Rows from expert 9 of block 3, named by matrix and row number. Rows with one number belong to one neuron. Each number is 128 + 24 x the weight over its row's rms, rounded and kept within 0 to 255. All counts start at 0. Numbers have three digits each.
# up: expert up (model.blocks.3.mlp.up, 16x80x320), inputs 162-215
# down: expert down (model.blocks.3.mlp.down, 16x320x80, transposed), outputs 162-215
up.7:167129129148129055130130129131135127129129124130134127129128126127133170164127129126129132134156129099127117127133129131127134130128129097130129126143111129131119
down.7:066127134090149063144128107086129129119128115123129136128123093125129094123201127128112123052105127115127145135136137111102128133161127134131129127119136126124128
up.8:135136135126131144156125120140135141129105151116129140125099163150127097128141120118131109104102140143104134082115152108122130157129083144118184088096144137166132
down.8:109112129128117124166142086139134187120114149106127156134118119142155119112171130127097132089146134100145146088162111131115135167145108165103132119112156100112116
up.9:122138058115125127159149080115177122098091182112132105156138093102123144128068142149126120108108127107140152140123140156138119132161133130088126103088157147123143
down.9:117114123160115133163126094127111159135136142119211139120143117125157137120151124175092151118099115116132150122201111114085129125129155134079129121113102107111114
up.10:128128120128128128128128153128134128128133128128103128128119138128116128128119128128128128128128175095128084128128128128128128128128128092128119070128128128128077
down.10:108131153128128154112144128105128128090128128061145078121132128116097128126029128128147103128131128128128128135134128156128108135128090128133139158132128120116132
up.11:128128128128105128128128128131000128128128127067128128128128128128128126128127128128128128128128128128128128128128128128128154123067128128211255153128128128128128
down.11:108128106128128128128128213110147128099128099128145128089128174128100128138148146127128123108128157152128128128128162125128128128176128139129123110113189128128098
up.12:128128128128128128128128128128128128128185164128128128093128083128128128128128128143152128134154128128128125128201128128122128128128128108128128128128161130128128
down.12:059104117128140139157091128128131092128128128128119128128090128128128180182131128176128123128128109128128161078128128083110128093181128086111128128128128127128180
up.13:129127127128126127127126129126127130128085127130130136126129127128129113128130131129127193128127127140130127130130126129123156127129211129201127107128128137127128
down.13:110210162138128128101178128128134128145128113128178128095128128178128128112097112068134090128128128187149128122128107100124128128114128192173140167173045135128128
up.14:124156113126125114126143111107135106108119128126103113138144054119116173119100161149113096143113109111102143152123135158151102072145176165120085127126140153069131
down.14:127133122133098120121125077110144147113093117149160107136136100106157192140126129142124127120096134121142134140175109149134147082135119131177095135128189130127105
up.15:110128136132132133136143118115130112120161138118116146140132109129118126114119129143114123136139142105119139144118139116129111090117201127088123122116142148113141
down.15:125124118126104111127190116114138145119095129130198129128129120126128156124063130049116127129063125128126187128135127121127152126138116112180128107108126126127122
up.16:127129127129127093129143127127127136127127127129129127127084127128129107129129226129129127248127214145129051129129127129088129127127127129129127129127187127127081
down.16:128128115122108128128157128067179128128128128128139128128116142128128113108128135127128128123125133133141132156139130128083124169049128115134118124170128128128128
up.17:095128128128128128128139128128115128158128128128128108128169128128113128128128128128128141128128128128128128128128128128128128153115128128128128128128128159128128
down.17:128128128083106128077105135086128131128095128128128102134111152148128124128114111125128138132106151173123128128128128183138128166159141128128128179128128128173158
up.18:128117128128128128204128128128128128128128128128205128128128128128093128128128127128128171114128128128196128134128088128128128128128128128096128128128128135128128
down.18:128128128110119128141158128128174128128079159143128092093128149060101128128128128128128113128053128128128128173129128128128120155128091128129156128140146128128133
up.19:128128128128128128128128128128128128111128128128128128128205255128128128128165128128143128128079128128128128128128128128128128128128128128128152128128128128128112
down.19:122142127086164094128128140128128128067128128128172134114113128180128060168128130111094099128174128139128116183128128137128128093128128128152128090132106103052128
up.20:151128057128067128128061104128128128165166090129129128124128121128128128128128128143117133205125128119128128128128115128128128139128127101080128130128128072068128
down.20:078124126128077160168127122058128136122128120125128107128128196107172133128107124127148128179160127096128128098128161128128134128066128130136128128122128098128128
up.21:159123128128123147125128193122116134092141065147152128108128128149143131134128105119128047163128128133135127183108113032128133128128147126147119126128096111147128
down.21:097098145128161128128167128089128130117141134128129128128128130119128128128132185170098154107136131123171141143117128130106129128125147155130133128109128108123146
up.22:103156085115149136149165097099172120092090157114116112154116104107121129117090133148134112122116120118131183126107151161150105148161124147102148102086161149105119
down.22:116112121144122122205133105112128158138122145130133162114122113149150181118126126134101125102130119105160149123214126106111138126172116129115124123121117125130108
up.23:128128128128128186174128128128140128128128128128128164128128128128138150029128127128128128128128128128109128131128128128128130212128128128128128128128128128128163
down.23:128128110128116095084119128128134128122128128104128150128137128187165165128128111128128128092135128128125128113212068066104098128105159099138211128128134129128128
up.24:128128128128000128128128128128128128128128128128128128095128167128128128126128114128128128133128092128128128128128128150128065110128128128128128117130128128128128
down.24:128102150128099128128128128128160128128152128201121164152128134128174128128159085107128128128242093128096128091164161152111116129128079160128175128128156178059115
up.25:124129109112125126128147110103144109105117139113114098155140076094122175124079149167090111137108101099118146154094147145150098120155156144089118124112154142079112
down.25:100107100180111141147171081144138114131114183093164129136139135078145133117142141131106148109123111071135139099187073142101198126147138130123100120141124117117124
up.26:083128128128128119160128128128128128128128056128128128128128128128128128128128128128128128223128128128128128128161164128107128128128128061184128175128128128128128
down.26:128175085078128128095136150128128128128128128128157128139120128128128055173128175128177128150128143115128128128126128098128128128128128128128144128128128129128105
up.27:128128128128128128128128128128128128128128128128128128128128128128128128128128128128239166128128128128128128233128128127128128141105128121128128128128128128128128
down.27:126128128128128128177142128128128102128128149128140128128128128117128128128075159125155128109128128128128172088128128128128128128123145163151128128151159091154135
up.28:128128112128128128128128128128128128128149128073128128113128191128128128178128128128128128128172128131128071082128128128128208128058137128128120128128128128128128
down.28:128116132138163128128124128128128128128128204118106128128157128128075128130128128146117082128128080128126136168084122140128199098154128128139128112128116126136128
up.29:128128128128165128128128128128128128128128128128128128117128128128128128207128128128128128128128128128128115128128061120157128128128128128128128128179128128128128
down.29:128149128128152128128128106128128161094126052128177128128128128128128128128188128131128110142142198126128146145116128128132128169128128128128170145150128128175128
up.30:128128152061128117128128113128084128128128133128128192148135128128128128128128128128128128128221128071128128146128128128128128128128128136128098128175128225106128
down.30:128128128089128128145090136128234128128128188133128132112128235128099116128125128145128128123128191181128128151113052128128145169128121089128171128128128121092128
up.31:126127126163126126129126170161126130126126128130130128126128129129130126127130126128128127127255182128130126130154126130130130126126148146129126130127153126129099
down.31:128065128044092128128117128128138148128128128104128140128128102161129128195128138154128128116128152056136128136128128128128103147128128177115128128147121136128193
up.32:120147102092147129154159091099162131098095166098107117146123129136123110107119142163149113119111131129105166096096160142137112144166101137109174101088148150141120
down.32:114140114144100127162136104074141129147118139114156141126123125147174128101166116136083115039089110107125140122191117120097127135138108140088140112114143108123122
up.33:082128128128128128128128128128128150183128128128128128128128128023128128128128128128128128128128128068128128173128092128128128128128128128173128128128128128128130
down.33:128128123128128074128160128049115128128128128055118128088154128148086128128117081128107133111128128128128128133128128128136128128128128128128128128109131128140128
up.34:128247128128128128128128128128128128128128128128128128128128054115128128128128153128169128128128128128128060128148128128128128123128128128128128128010128096128128
down.34:124128128102128162128107102171165140128159128144128128128128208128128106128128110128128126128161128128164128146128128128147126128191128128128128122128128111128142
up.35:143127128128128128128143128128079128121128090128128128128177158128128128128219128128128187106128128128128070151128128128128217128128128128229128128128128152207128
down.35:128142128131128113144190151128128115128157125128166107133121119135138163128128128135121096128128152128116128128179128108128128128098137128173105089128128128144155
up.36:128128128128128128083128128128117128128128128128152114128128128128128107128128128128128129128128131028128128151128119128128128128128130128128114133128128163128128
down.36:145128128134128157139125128121128146128128128128128128153174128128128225128125128128128073171128128110128128133128132097161090111128128128130107162128129087128128
up.37:124126105102130126147153110087149116099121133126121111141135068100127191136100165145101108122110103112120144155125132170130098098153152156117085104112145127092118
down.37:133126109135099122161126074134131139127123120158158126117126138084170138130127117133116129133127139110156106124192089138129123108122141137127125139135204174117124
up.38:128128128128128128128128128128128128119128128128128141128128128128186128128128128150128182128132128128128093128218128128128128128128128128128147064128193128128128
down.38:128128157128129143128152128128128128137084128134128128112128128106128130128128085128128122196152147108113064128141128095128128128128128128115128128128144128134128
up.39:150131107095128117141160107096152130110121133128115104136163069119126185153106160164115112119094119111101144126121135184113106087149136176109105081118148146119077
down.39:119091125136076131128138105122143134126114129129143131126166110105161080114098153128045074115124110124129162104186101164115143122121118147115162137122142123103144
up.40:120128128128128128142128119128128128128100128183128128138128128128128128210128128128128090128128128145128128128128128136075054128076128069128128128230077148128148
down.40:100128207128152093154119132084138128128124126128126191130128140128098128146128128162099128062128120128140128128128111123128097128128107144157128128150128128138068
up.41:104122116115136134147146099109176112098100158103119130166107121127114121084101126153122115107124103106122166104086164135145100139176086124085157107089139147120111
down.41:073094127127145137163127067085131132134133116119133150130074126139156116150148159139082126099135068107156156119160117159115139138132117134108126119111125125127089
up.42:108123095098142119144160098096153107089128147124105141141112091132108160105137166158107098112149110122106156155113148168126093138151128161122111105113153152097110
down.42:138115115180114121115131128116112127118134118138120113086139129089093136151110130141155122127186160171143141133150121130139046094117110136197129212098119132083137
up.43:104073128126128128128089128128128128128134128128128128118089091151176075128124128128128204128128128128128128101173125128128128153128078128128007132128128125115072
down.43:128128123128128147148141128128128128072128117128128128164104108121128128164123141132128124128092168096129128125139130134128128131123121128134144128121000128102128
up.44:128128175128116128113128135128128128128128128128128128128128128128128128128134128128128128128128128128128128128128128128128128128128128128178128128128128128128128
down.44:168085128192128128141049114128128128128165192113128088128155128075128128145128232100122128090168128120128128118128148128128084139128086128156089140128140128083054
up.45:163061128128126128106107133128128123153128144128117121128129128128141121128098117128128142204128128100128110105133094096128054128128135128128122128166172108150111
down.45:145172128087128125160144128128128128160190128129127128128123130128128097157140156128113092127128168128128128128150097127108086185105126128159128158128138092125131
up.46:122154122093141141144145096099156100099091152104095110160121119110099132110109130149144099100097131126087159097100156150149101114149117153093148096100146166138111
down.46:090086137129127107177112086138183130144111111075127151132125093103184128121153157130096125078128102106124188128219118166117130127121107139058108142086124134122120
up.47:116128128128128128128128128128128128128128128089133067128128128128128128255128191033128128128128128180128101149148128128128116128128128128182128128128128135184128
down.47:122137102053128128128130128180151128118128133124128128109128120123130186068202125128152064153128128106176112128054150142136130198128128128165128128054088128116128
up.48:128128126128128128128128128128128128128128045128128222128146152128128128128128128128165128128128128000128128128152128156128128128128128128128123128128128228153128
down.48:128186166138144081128163118128128172066088107178128062126128148124128128122088128131103128128107128092215128134128128055128153103128128113128128099115162132128128
up.49:128148128128128223153128128128128128103128128128128128128128224128128128128128126128130128128128128128128128128128128128128128128128128128166145128128128128128128
down.49:128096128200128128128119128128128128115128110155152134128128110128124134128128147062118128128177128128128128128133094128128128168128128172173101128128116140128149
up.50:135146096127127107140148107103141118092108134119112108145148068095130189140096168147121100140099119099127144137127132182125111096148151162096101092116146150093113
down.50:127122100130096132149110085090127165123112125153139103092121124107174193122165101132084109099118117113136154103203086123105129103129177137136103108140089117124126
up.51:141155098097152158173136098131151100112105150095121118161130141100125123115091130133133130114092129115135142116092156120160102164144089104055178070080151150157123
down.51:114112064134121100170192111126124135137141168104124138136128126123130160113119126150084114097118117099103121128167132131103148132146169139117129108122109146122092
up.52:125139095108136121139158095088154116081116128124122107145145069113124165132090160144106103108098117098104143128127132171109103105154126158112109094114159137105102
down.52:187119110131099124152133091068138152123092128139135158115136124076141165163146119139094135098117109107154160101200087147112137088127113136101114134155130116085124
up.53:107187128128131128113128128133128128128188128124128170128172175177128171159128128128131129128128030124119111128128063128135128128126152128128128128128128128167128
down.53:176145128128128151136128112086128163160128091128128128129140128128128116128127128130128128128082128128128128090128115128160128128120115135128116183129128131110100
up.54:128128128158128091142135128128128080128128078145128128147128128200128000121128128116128128120137101128131128128128128200128128128128128122128128128128128128120128
down.54:119128128128145128100182128128132128136126128093114054179128093128128117128167128114128068153130128122128120128105128086128128153128128128150111128128154128228128
up.55:143068128128128128066128128128128128128144128128128136122149128228128128128132134122121128128147128133128128150128084128046128161130128121128128128128120126128136
down.55:127120133128133124129128121148118131186119127128127128101128129105128142128128133126118129127128099100141126165127128138139128128128150134128129128127128130128127
up.56:114130099117129148171182110122172123097105154112123119150101142118109108094120116125148134104112118142132175104092160123149127163158100104110206076082124139133144
down.56:078097125112092083147129113128136132082112156138132135130125117144152121115147114133090134105108127103129169124146122130111131131165105134113127115103135093125067
up.57:093128128110079128128128128128128128128111128128128159128190128134128128128098049142128128128128128111128096128128128128128128128128128174128128128212128128147128
down.57:117170128128187136136128128128128108096144128096128144180071136144128128142124068128092144117128119128143128128128084128128128144089128128221178128128128128077128
up.58:120126093114138119138165105109153118101118142127100111142126073112125167126110164156102095099105100119103147129124131175114109098149131188140092108122135133087102
down.58:111070186117103153122119089112157133123104102140131126132168127064159132134128087151106120112119132123136143139181099186128127104112122138119113160139146132111111
up.59:128133150128184172128128221128128128128128128128128128128128128128128128128128128128128128191128128052128128128205128089128128128128128128128114128128128128128138
down.59:132164128145128128115128128128199118104124113128127145179118128128118122128145128128126128157181091128147119128080128128119128128128128147128140128116128198099103
up.60:128128128128128128128128186128128128128124128128176128128128128128128128128128198128131128128203128128128128128128128128128128128128128128128128128128128128128128
down.60:077178132128128128128159106071128137121115192128128128135178095128084081131128124112085122128083095117128146090115128128128182128135128102128179128122128128128128