A small image classifier, trained from scratch.
Model: activation squared_relu, moe soft, layers 6.
Rows from block 2 of a small image classifier, named by matrix and row number. Rows with one number within an expert belong to one neuron, the router's apart. Each number is 128 + 32 x the weight over its row's rms, rounded and kept within 0 to 255. All counts start at 0.
Before each expert's rows are labels from the 100 images, of 14976, where the router gives the expert most weight on average: "top examples" is what is common among them. Only what is clearly more common there than usual is listed. The data: retinal OCT scans (Kermany 2017).
# router: slot weights (model.blocks.2.mlp.router.weight, 32x320), inputs 240-319
# up: expert up (model.blocks.2.mlp.up, 16x80x320), inputs 240-319
# down: expert down (model.blocks.2.mlp.down, 16x320x80, transposed), outputs 240-319

# expert 12
top examples: finding: diabetic macular edema
router.24 [150 112 149 150 148 169 143 118  94 148 124 106 127 166 130 108 126 121 134 158 134 147 120 133 102 125 176  84 146  89 106 131 117 131 152 119 179 117 168  90 158 120 183 154 129  94 110 162  78 165  81 204 101 145 110  87 117  89 192  73  91 115 145  98 196 136 232 140 111  68 123 130 138  91 136 148 134 119 151 111]
router.25 [177 108 101 147 122 104 154 150 147 142 124  23 143  92 160 117 117  73 133 142 132 148 143 105 145 118 151  75  99 172 132 157 118 117 118 119 144  65 137 137 166 172 127 120 103 141  74 118 150  83 120  90 107 119 135 143 131 167 130 185  97 117 117 129 120  99 140 161 124  90 155 104 135 123 109 153 172 156 119 148]
up.0 [156  58 184 192 111 107  84 220 123 134 156 129 128 182 222 113 129 130  95 112 131 134 145 143 116 110 119 166 133 146 107 124  86 111 127 146 179 159 146 137 141  99 124 149 162 128 126  56 117 134 108  76 106 176 135 128 152 125 124 119 115 149 129 141 119 155 147  56 129 102 147 190 118 109 130 160 173 101 135 179]
down.0 [109 129 147 124 147 147 145 133  69 125 203 121 147 114 147 126 158 111 179 193 127 182 139 185 131 121 115 135 124  75 138 129 155 176 143 119 159 121 131 119 137 142  53 100 131  15 131  51 139 175  85 221 136 133 141 140 175 116 126 175 122 121 116 123 149 123 120 123 128 172 129 142  93 129 124 129 211  84 126 127]
up.1 [104 167 155 150 158 152 161 105 121 116 108 145 109 117 107 116 144 165 175 153 114 103  94 149  99 141 140  97 140  94  98 121  92 119  99 123 158 135 169 146 137 100 173 163 163  94 107 160 104 137 103 164 109 135 117  91 102 159 151 123  86 138 150  62 165 149 179 136 127 131 104 153 162  94 108 177 181 168 169  97]
down.1 [131 135 188 147 143 153 143 119 116 143  65 121 133 164 162 128 129 143 139 175 118  95 124 129 124  88 150 175  96  32 105 154 160 134 114  48 175 111 164 118 137 161 179 105 130 112 117 108 104 164  63 182  90 144  91 169  93 136 167 115 135 122  98  72 161 136 180 159 161 225 101 110 119 109 130 151 179 132 138  92]
up.2 [108 128 128 116 128  43 128 128 128 128 128 128 128 128 128 128  79 128 128 128 128 128 128 128 255 128 108 128 128 128 128 176 128 128 181 128 128 128 128 128 128 105 128 128 128 128 128 152 217 128 128 128 128 128 128 123 128 128 128 128 159 128  67 128 128 128 128 128 220 194 128 112 128 128 183 128 128 128 128 129]
down.2 [ 79 128 128  13 128 144 134  87 110 101 128  66 107 128  78 120 128  50  95 156 128 128 108 151 159 128 128 141 128 128 128 128 128 128 128 128 112 183 123  61  88  72 149 132  62 102 128 102 128 128 128 128 128  53 128 128 163 185 128 128 128 128 128 128 125 166 162 120 128 128 116 128 128 128  98 139 128 139 182 155]
up.3 [128 128 128  91 128 128 110 238 128 128  56 130 128 128 128 176  67 128 128 128 151 128  55 128 128 128 109 130 128 128 172 138 128 128 128 128 128 128 128 128 128 128 128 170 128 146 128 128 128 159 129 128 128 128 128 128 128 128 128 128 128 128 128  20 128 128 128 128 128 153 128 128 128 128 128 128 128 137 139 128]
down.3 [104 128 128 143  60 104  15 128 133 128 128 160 128 145 128 128  60 153 112  87 128 128 125 103 133  67 116 109 128 128 174 128 128 128  52 128 117  81 131 128 139 213 229 128 128  87 124 128 128   0 114 121 180 128 162 128 134  98  90 121 128 128 200  66 128 128  63 108 171 115 128 128 137 108 128 128 128 128 126 128]
up.4 [128 147 128 128 128  12 186 128 128 128 128 128 128 128  11 128 128 128 177 128 128 132 128  82 128 128 105 128  64 128 128 128 128 163 128 128 128 128 128 128 128 255 128 128 128 128 211 128 128 128  97 128 128 128 128 128  80 128  94 128 128 128 128 128 128 128 128 128 128 128 128 128 128 128 128 128 128  88 108 128]
down.4 [128 107 132 218 104 128 127 128 128 147 128  81 131 195 126 107 136 128 128 128 102 128 173 128 158 138 141 152 140 128 174 128 128 151 128 128  99 128 128 176 143 128 128 108 128 102 128 168 109 121 128 124 111  79 135 128 128 128 112 148 128 130  60 128  90 128 128 116 128 128 165 135 115 128  86  73 139 128 120 174]

# expert 2
top examples: finding: choroidal neovascularization
router.4 [126 100 136 137 119 179 178 144  90 160 121 156  87 207  68 134 140 118 105 142 198  95 106 123 111 144 146 114 154 159 114 110 139  57 141 151 125 190 129  74  96  99 130 195 200 155 104 106 108 147 151  80 169 180 119 138 102 153 105  92 158 176 132 106 137 166  81  95 106 105 114 143 115 130 165 196 118 122  36 104]
router.5 [130  97 154  84 116 127 119 128 131 150 184 174 119 188 128 155 147 100 110  96 182 122 114 112  79 144 116 108 151 155 213 135 147 112 124 120 134  93 164 190  46 129 112  90 130 147 112 202  61 148 128 109 117 137 153 103 107  76 152  83 130 134 142  76 128  92 130 138 131 146 134 154 128 153 136  63 118 162 166  93]
up.0 [128 151 128 222   0 128 128 128 131 128 128 128 128 128  98 128 128 128 128 128 128 128 128 128 128 128 128 128 214 128 128 128  94 128 128  43 128 128 128 128 128 128 128 139 128 128 128 128 255 128 128 142 128 128 128 246 128 121 128 241 128 128 128 128 128 128  48 128 128 128 128 128 128 128 128 128 128 128 168 128]
down.0 [ 83 128 128 133 128 128  85 128 117  98 128 144 128 128 128 128  91  93 128  53 128 128 125 100 182 132 151 142 154 129 128 146 107 128 128 128 128 128 128 128 128 128 128 128 152 106  61 128 128 128 128 128 194 127 140  75 155 150 128 112 128 208 128 228 128  77 255 128  52 128  62 113 128 128 129 128 128 128  87 128]
up.1 [128 128 128 128 128   0 102 128 171 128 128 128 128  30 128 128 128 128 141 160 128 128 143 128 128 128 128 128  57 128 128 128 128  84 128 160  98 128 163 128 128 163  42 175 128 128 128 128 128 128 132 101 161 128 128 128 172 128 128 128 128 128 128 128 128 128 128 120 128 193 128 128 128 128 128 128 128 128   0 128]
down.1 [110 128 128  70 128 141 140 165 128 150  82  46 150 180  99 128 128 126 128 128 101 128 113  21  58 102 138 159 118 106  86 120 151 109 128 117 128  70 202 128 128 116 133 126 180 128 130 128 103 128 128  48  19 128 128 128 128  94 208  94 128 128 128 166 128 128 106  99 136 140 125 121 128 128 128 128 128 128 128  77]
up.2 [128 128 191 127 128 128 128 128 128 128  44  95 128 128 128 155 128 128 128 173 128 111 128 128 129 128  91 128 128 128  80 159 144 128 128 128 128  29 128 128 128 128 128 128 151 128 128 128 128 128 181 128 128   0 128 132 134 128 128 128 128 128 128 128  73 128 128 128 128 128 128 128 128 128 119 128 128 128 106 128]
down.2 [130 128 128 185 128  82 128 128  81 128 125 128 128 128 128 127 128 128 128 118  25 155 133 128 128 128 128  93 128 133 128 171  97 128 128 128 128 128 189 165 169 128  92 128 128 129 128 113 140 147 191 170 128 128 128 128 128 130  85 128 123 121 128 128 114 110 128 128 128 189 128 128 190 128 128 109 128 111 106 128]
up.3 [128 128 128 128 128 128 113 128 128 128 128 128 128  95 128 128 128 113 128 128  42 128  96 128  84 128 128 128 128 128 128 128 128 128 128 116 128  44 128 128 128 128 128 128 128 128 128 128 128 128 123 184 172 128 128  95 195 128 117 128 178 106 128 128 128 128 128 128 128 158 128 128  77 128 128 128  28 128 142 128]
down.3 [246 106 105 119  56 128 137 128 128 128 128 155 128 128 167  85 184 138 128 230 139 128 138 128 128 128 122 124 110 128 152 128 128 128 128 128 128  42 128 141 142 128 128 143 127 128  72 128 128 162 128 128 135 128 128  65 217 128 128 128 122 139 128 125  86  89  52  93 144  96 128  50 128  91 123 128  91 128 128 117]
up.4 [100  95 127  90 130  94 124 118 223  89 119 136 133 155  63 113 138 113 116 187 150 129 187 173 138 120 172 131 127 131 121 100 124 121 114 140 117 133 120 131 104 130 121 119 158 152 188  92 120 131 118  58 120  86 183 131 128 133 131 127 163 146  52 135  78 138 108 131  96 129 197 135 150 148  88 153  87  50 117 162]
down.4 [213  70  85  84 142  86 121 135  99 139  95 127 111 141 108 147 151  66  86 230 121  96 136 145 150 151 133 131 119 141 125 156 113 194 108 107 100  91 112 135  89 168 125 130 119  86 199  84 135 156 135  97 137 110 136 133 138  66 168 174 151 128  80 123 125  82  92 106 123 117 143 121 123 168 119 111 141  98 100  97]

# expert 7
top examples: finding: normal
router.14 [ 43  89  73  85 175  95 113 133 144 160  76 118 161 121 127 159 104  77 142 134 106 132 174  88 197 123 157 176 179  88 209 126 118 133 101  99 130  99 124 143 107 174 105 119 150 128 132 101 162 192  92 159 133 107 143 134 125  93 154 147 120 127 144 135 124  83  78 134  66 117  95 133 101 139 135 151 177 174  85  69]
router.15 [127  68 168 152 152 109 163 124  99 156 167  98 187 175 127 138  86 120  94 152 113 139 173 139 113  89  64 124 126  85 117 131 104  92 160 152 151 161 192 154 147  99  64  78  88 197 109 124  98 144 105 105 142 185 135 136 179 119 182 200 141 115 131 157 159 169 163 123 162 138 179 155 156 134 183 102 161 131 195 135]
up.0 [128 130 108 117 121 111 128 119 112 133  69 129 100 151 140 141 189  84 122 117 136 104 147 132 167 149 179 135  88 116 131 135 255 137 126 131  99 110 116 127 114 134 194 153 160 131 131  24 181 125 141 126 123  67  47 129 127 157 215 255 145 124 160 123 107 109 117 157  59 126 149 108 125 216  55 103 112 122  87 120]
down.0 [131 130  99 188 123 127 141  90 135 127 126 173 144 129 127 126 135 126 128 137 203 112 128 167 114  95 134 117 135 196 121 144 124 123 106 108  94 128 174 128 214 128 133 209 128 128 138 126 151 123 139 122 127 118 177  72 117 129 115  65 125 122 127 123 137  94 126 101 210 107 167 162 125 132 152 141 129  95 119 139]
up.1 [128 128 128 128 250  88 128 128 128 128 128 128 128 124 128 128 173 128 130 128 128 128 128 128 190 128 134 128 128 255 128 128 165 128 214 128 128 128 128 128 128 128 128 100 128 128 178 128 110  88 128 128 128 128 128 160 128  93 128 108 128  27 128 128 128 127 128 128 128  40  52 128  91 128 128 128 128 128 107 128]
down.1 [103 128  84 103 160 128 167 186 164 128 100  80 180 128 128 173 128  47  52 129 144 128 128 166 128 155 128 191 128 128 128 128  88 128 128 128  35 116 128 167 107 128 128  83 128 128  74  78 161 112 114 134 139 128 128 146 128 118 128  43  84 218 147 128 126 128 128 128 128 128 128 128 103 152 128 128 121 128 131 128]
up.2 [129 128 128 130 118 128 128 128 132 127 128 255 136 109 133 128 119 128 128  78 128 129 128   7 128 128 128 124 128 128 129 128 128 128 111 106 128 128 130 128 128 151 128 128 119 128 136 128 128 129 128 128 255 128  65 129 255 128 128 128 127 128   0 128 128 128 128 129 127 147 128  32 128 128  42 166 128 128 129 128]
down.2 [131 101 128  90 146  52 111 127 130  95 138 152 106 131 129 110 156 131 126 126 128 130  93 128 123 125  97 150 128  30 153 129 192  94 130 129 253 160 146 128 126  73 171  94 137 255 128 238  61  93 128 159 128  96 128 230 123 126 102 128 128 128 128 180 171 128 126 126 131 101 139  75 126 131 130  44 120 110 109 110]
up.3 [ 85 128   0 128 125 128 142 128 128 128 181 128 128   2 128 128 128 111 205 128 128  76 123  87 128 105 128 128 128 128 128 112 128 128  23 128 128 128 128 128 128 128 128 128 128 128 122 128 219 128 128 128 128 128 128 128 128 123 158 128 128 128 128 128 128 128  44 128 128 128 128 128 128 128 128 128 128 104 128  96]
down.3 [ 78 128 199 128 187 102 128  91 128 128 128  93 128 128 128 118 128 123 177  79 128 187 113 149 128  98 128 106 128 155 128 116 128  86 145  96 128 106 128 128 128 128 128 128 128 128 131 128   0  82  51 128 128 128 128 127 127 125 128 128 128 128 128 122  98 128 172 190 156 179 128  91  87 128 113 128 128 144 128 128]
up.4 [129 129  97 128 129 191 128 129 171 127 128 126 128 128 128 122 114 102 130 143  65 128 128 127 182 167 128 127 114 127 129 120 128 128 128 126 161  80 128 128 129 144 129  80  40 127 128 113 128 129 128 130 128  99 127 129 127 128 127 128 127 127  55 127 117 128 130 128 128 129 127 128 128   8 128  67 128  91 129 128]
down.4 [127 128 156 128 134 128 126 100 123 128 128 128 128 123 169 128 128 147 129 128 237   0 110 141 128 128 170 242 128  71 128 115 175 115 128 120 110 153 129 128  89  51 148 128 128  93 152 144 128 228 128 128 120 162 128 128 164 128 128 128  79  59 128 143 139 128 145  52 128 129 113 140 128  91 128 144 103 128 168  98]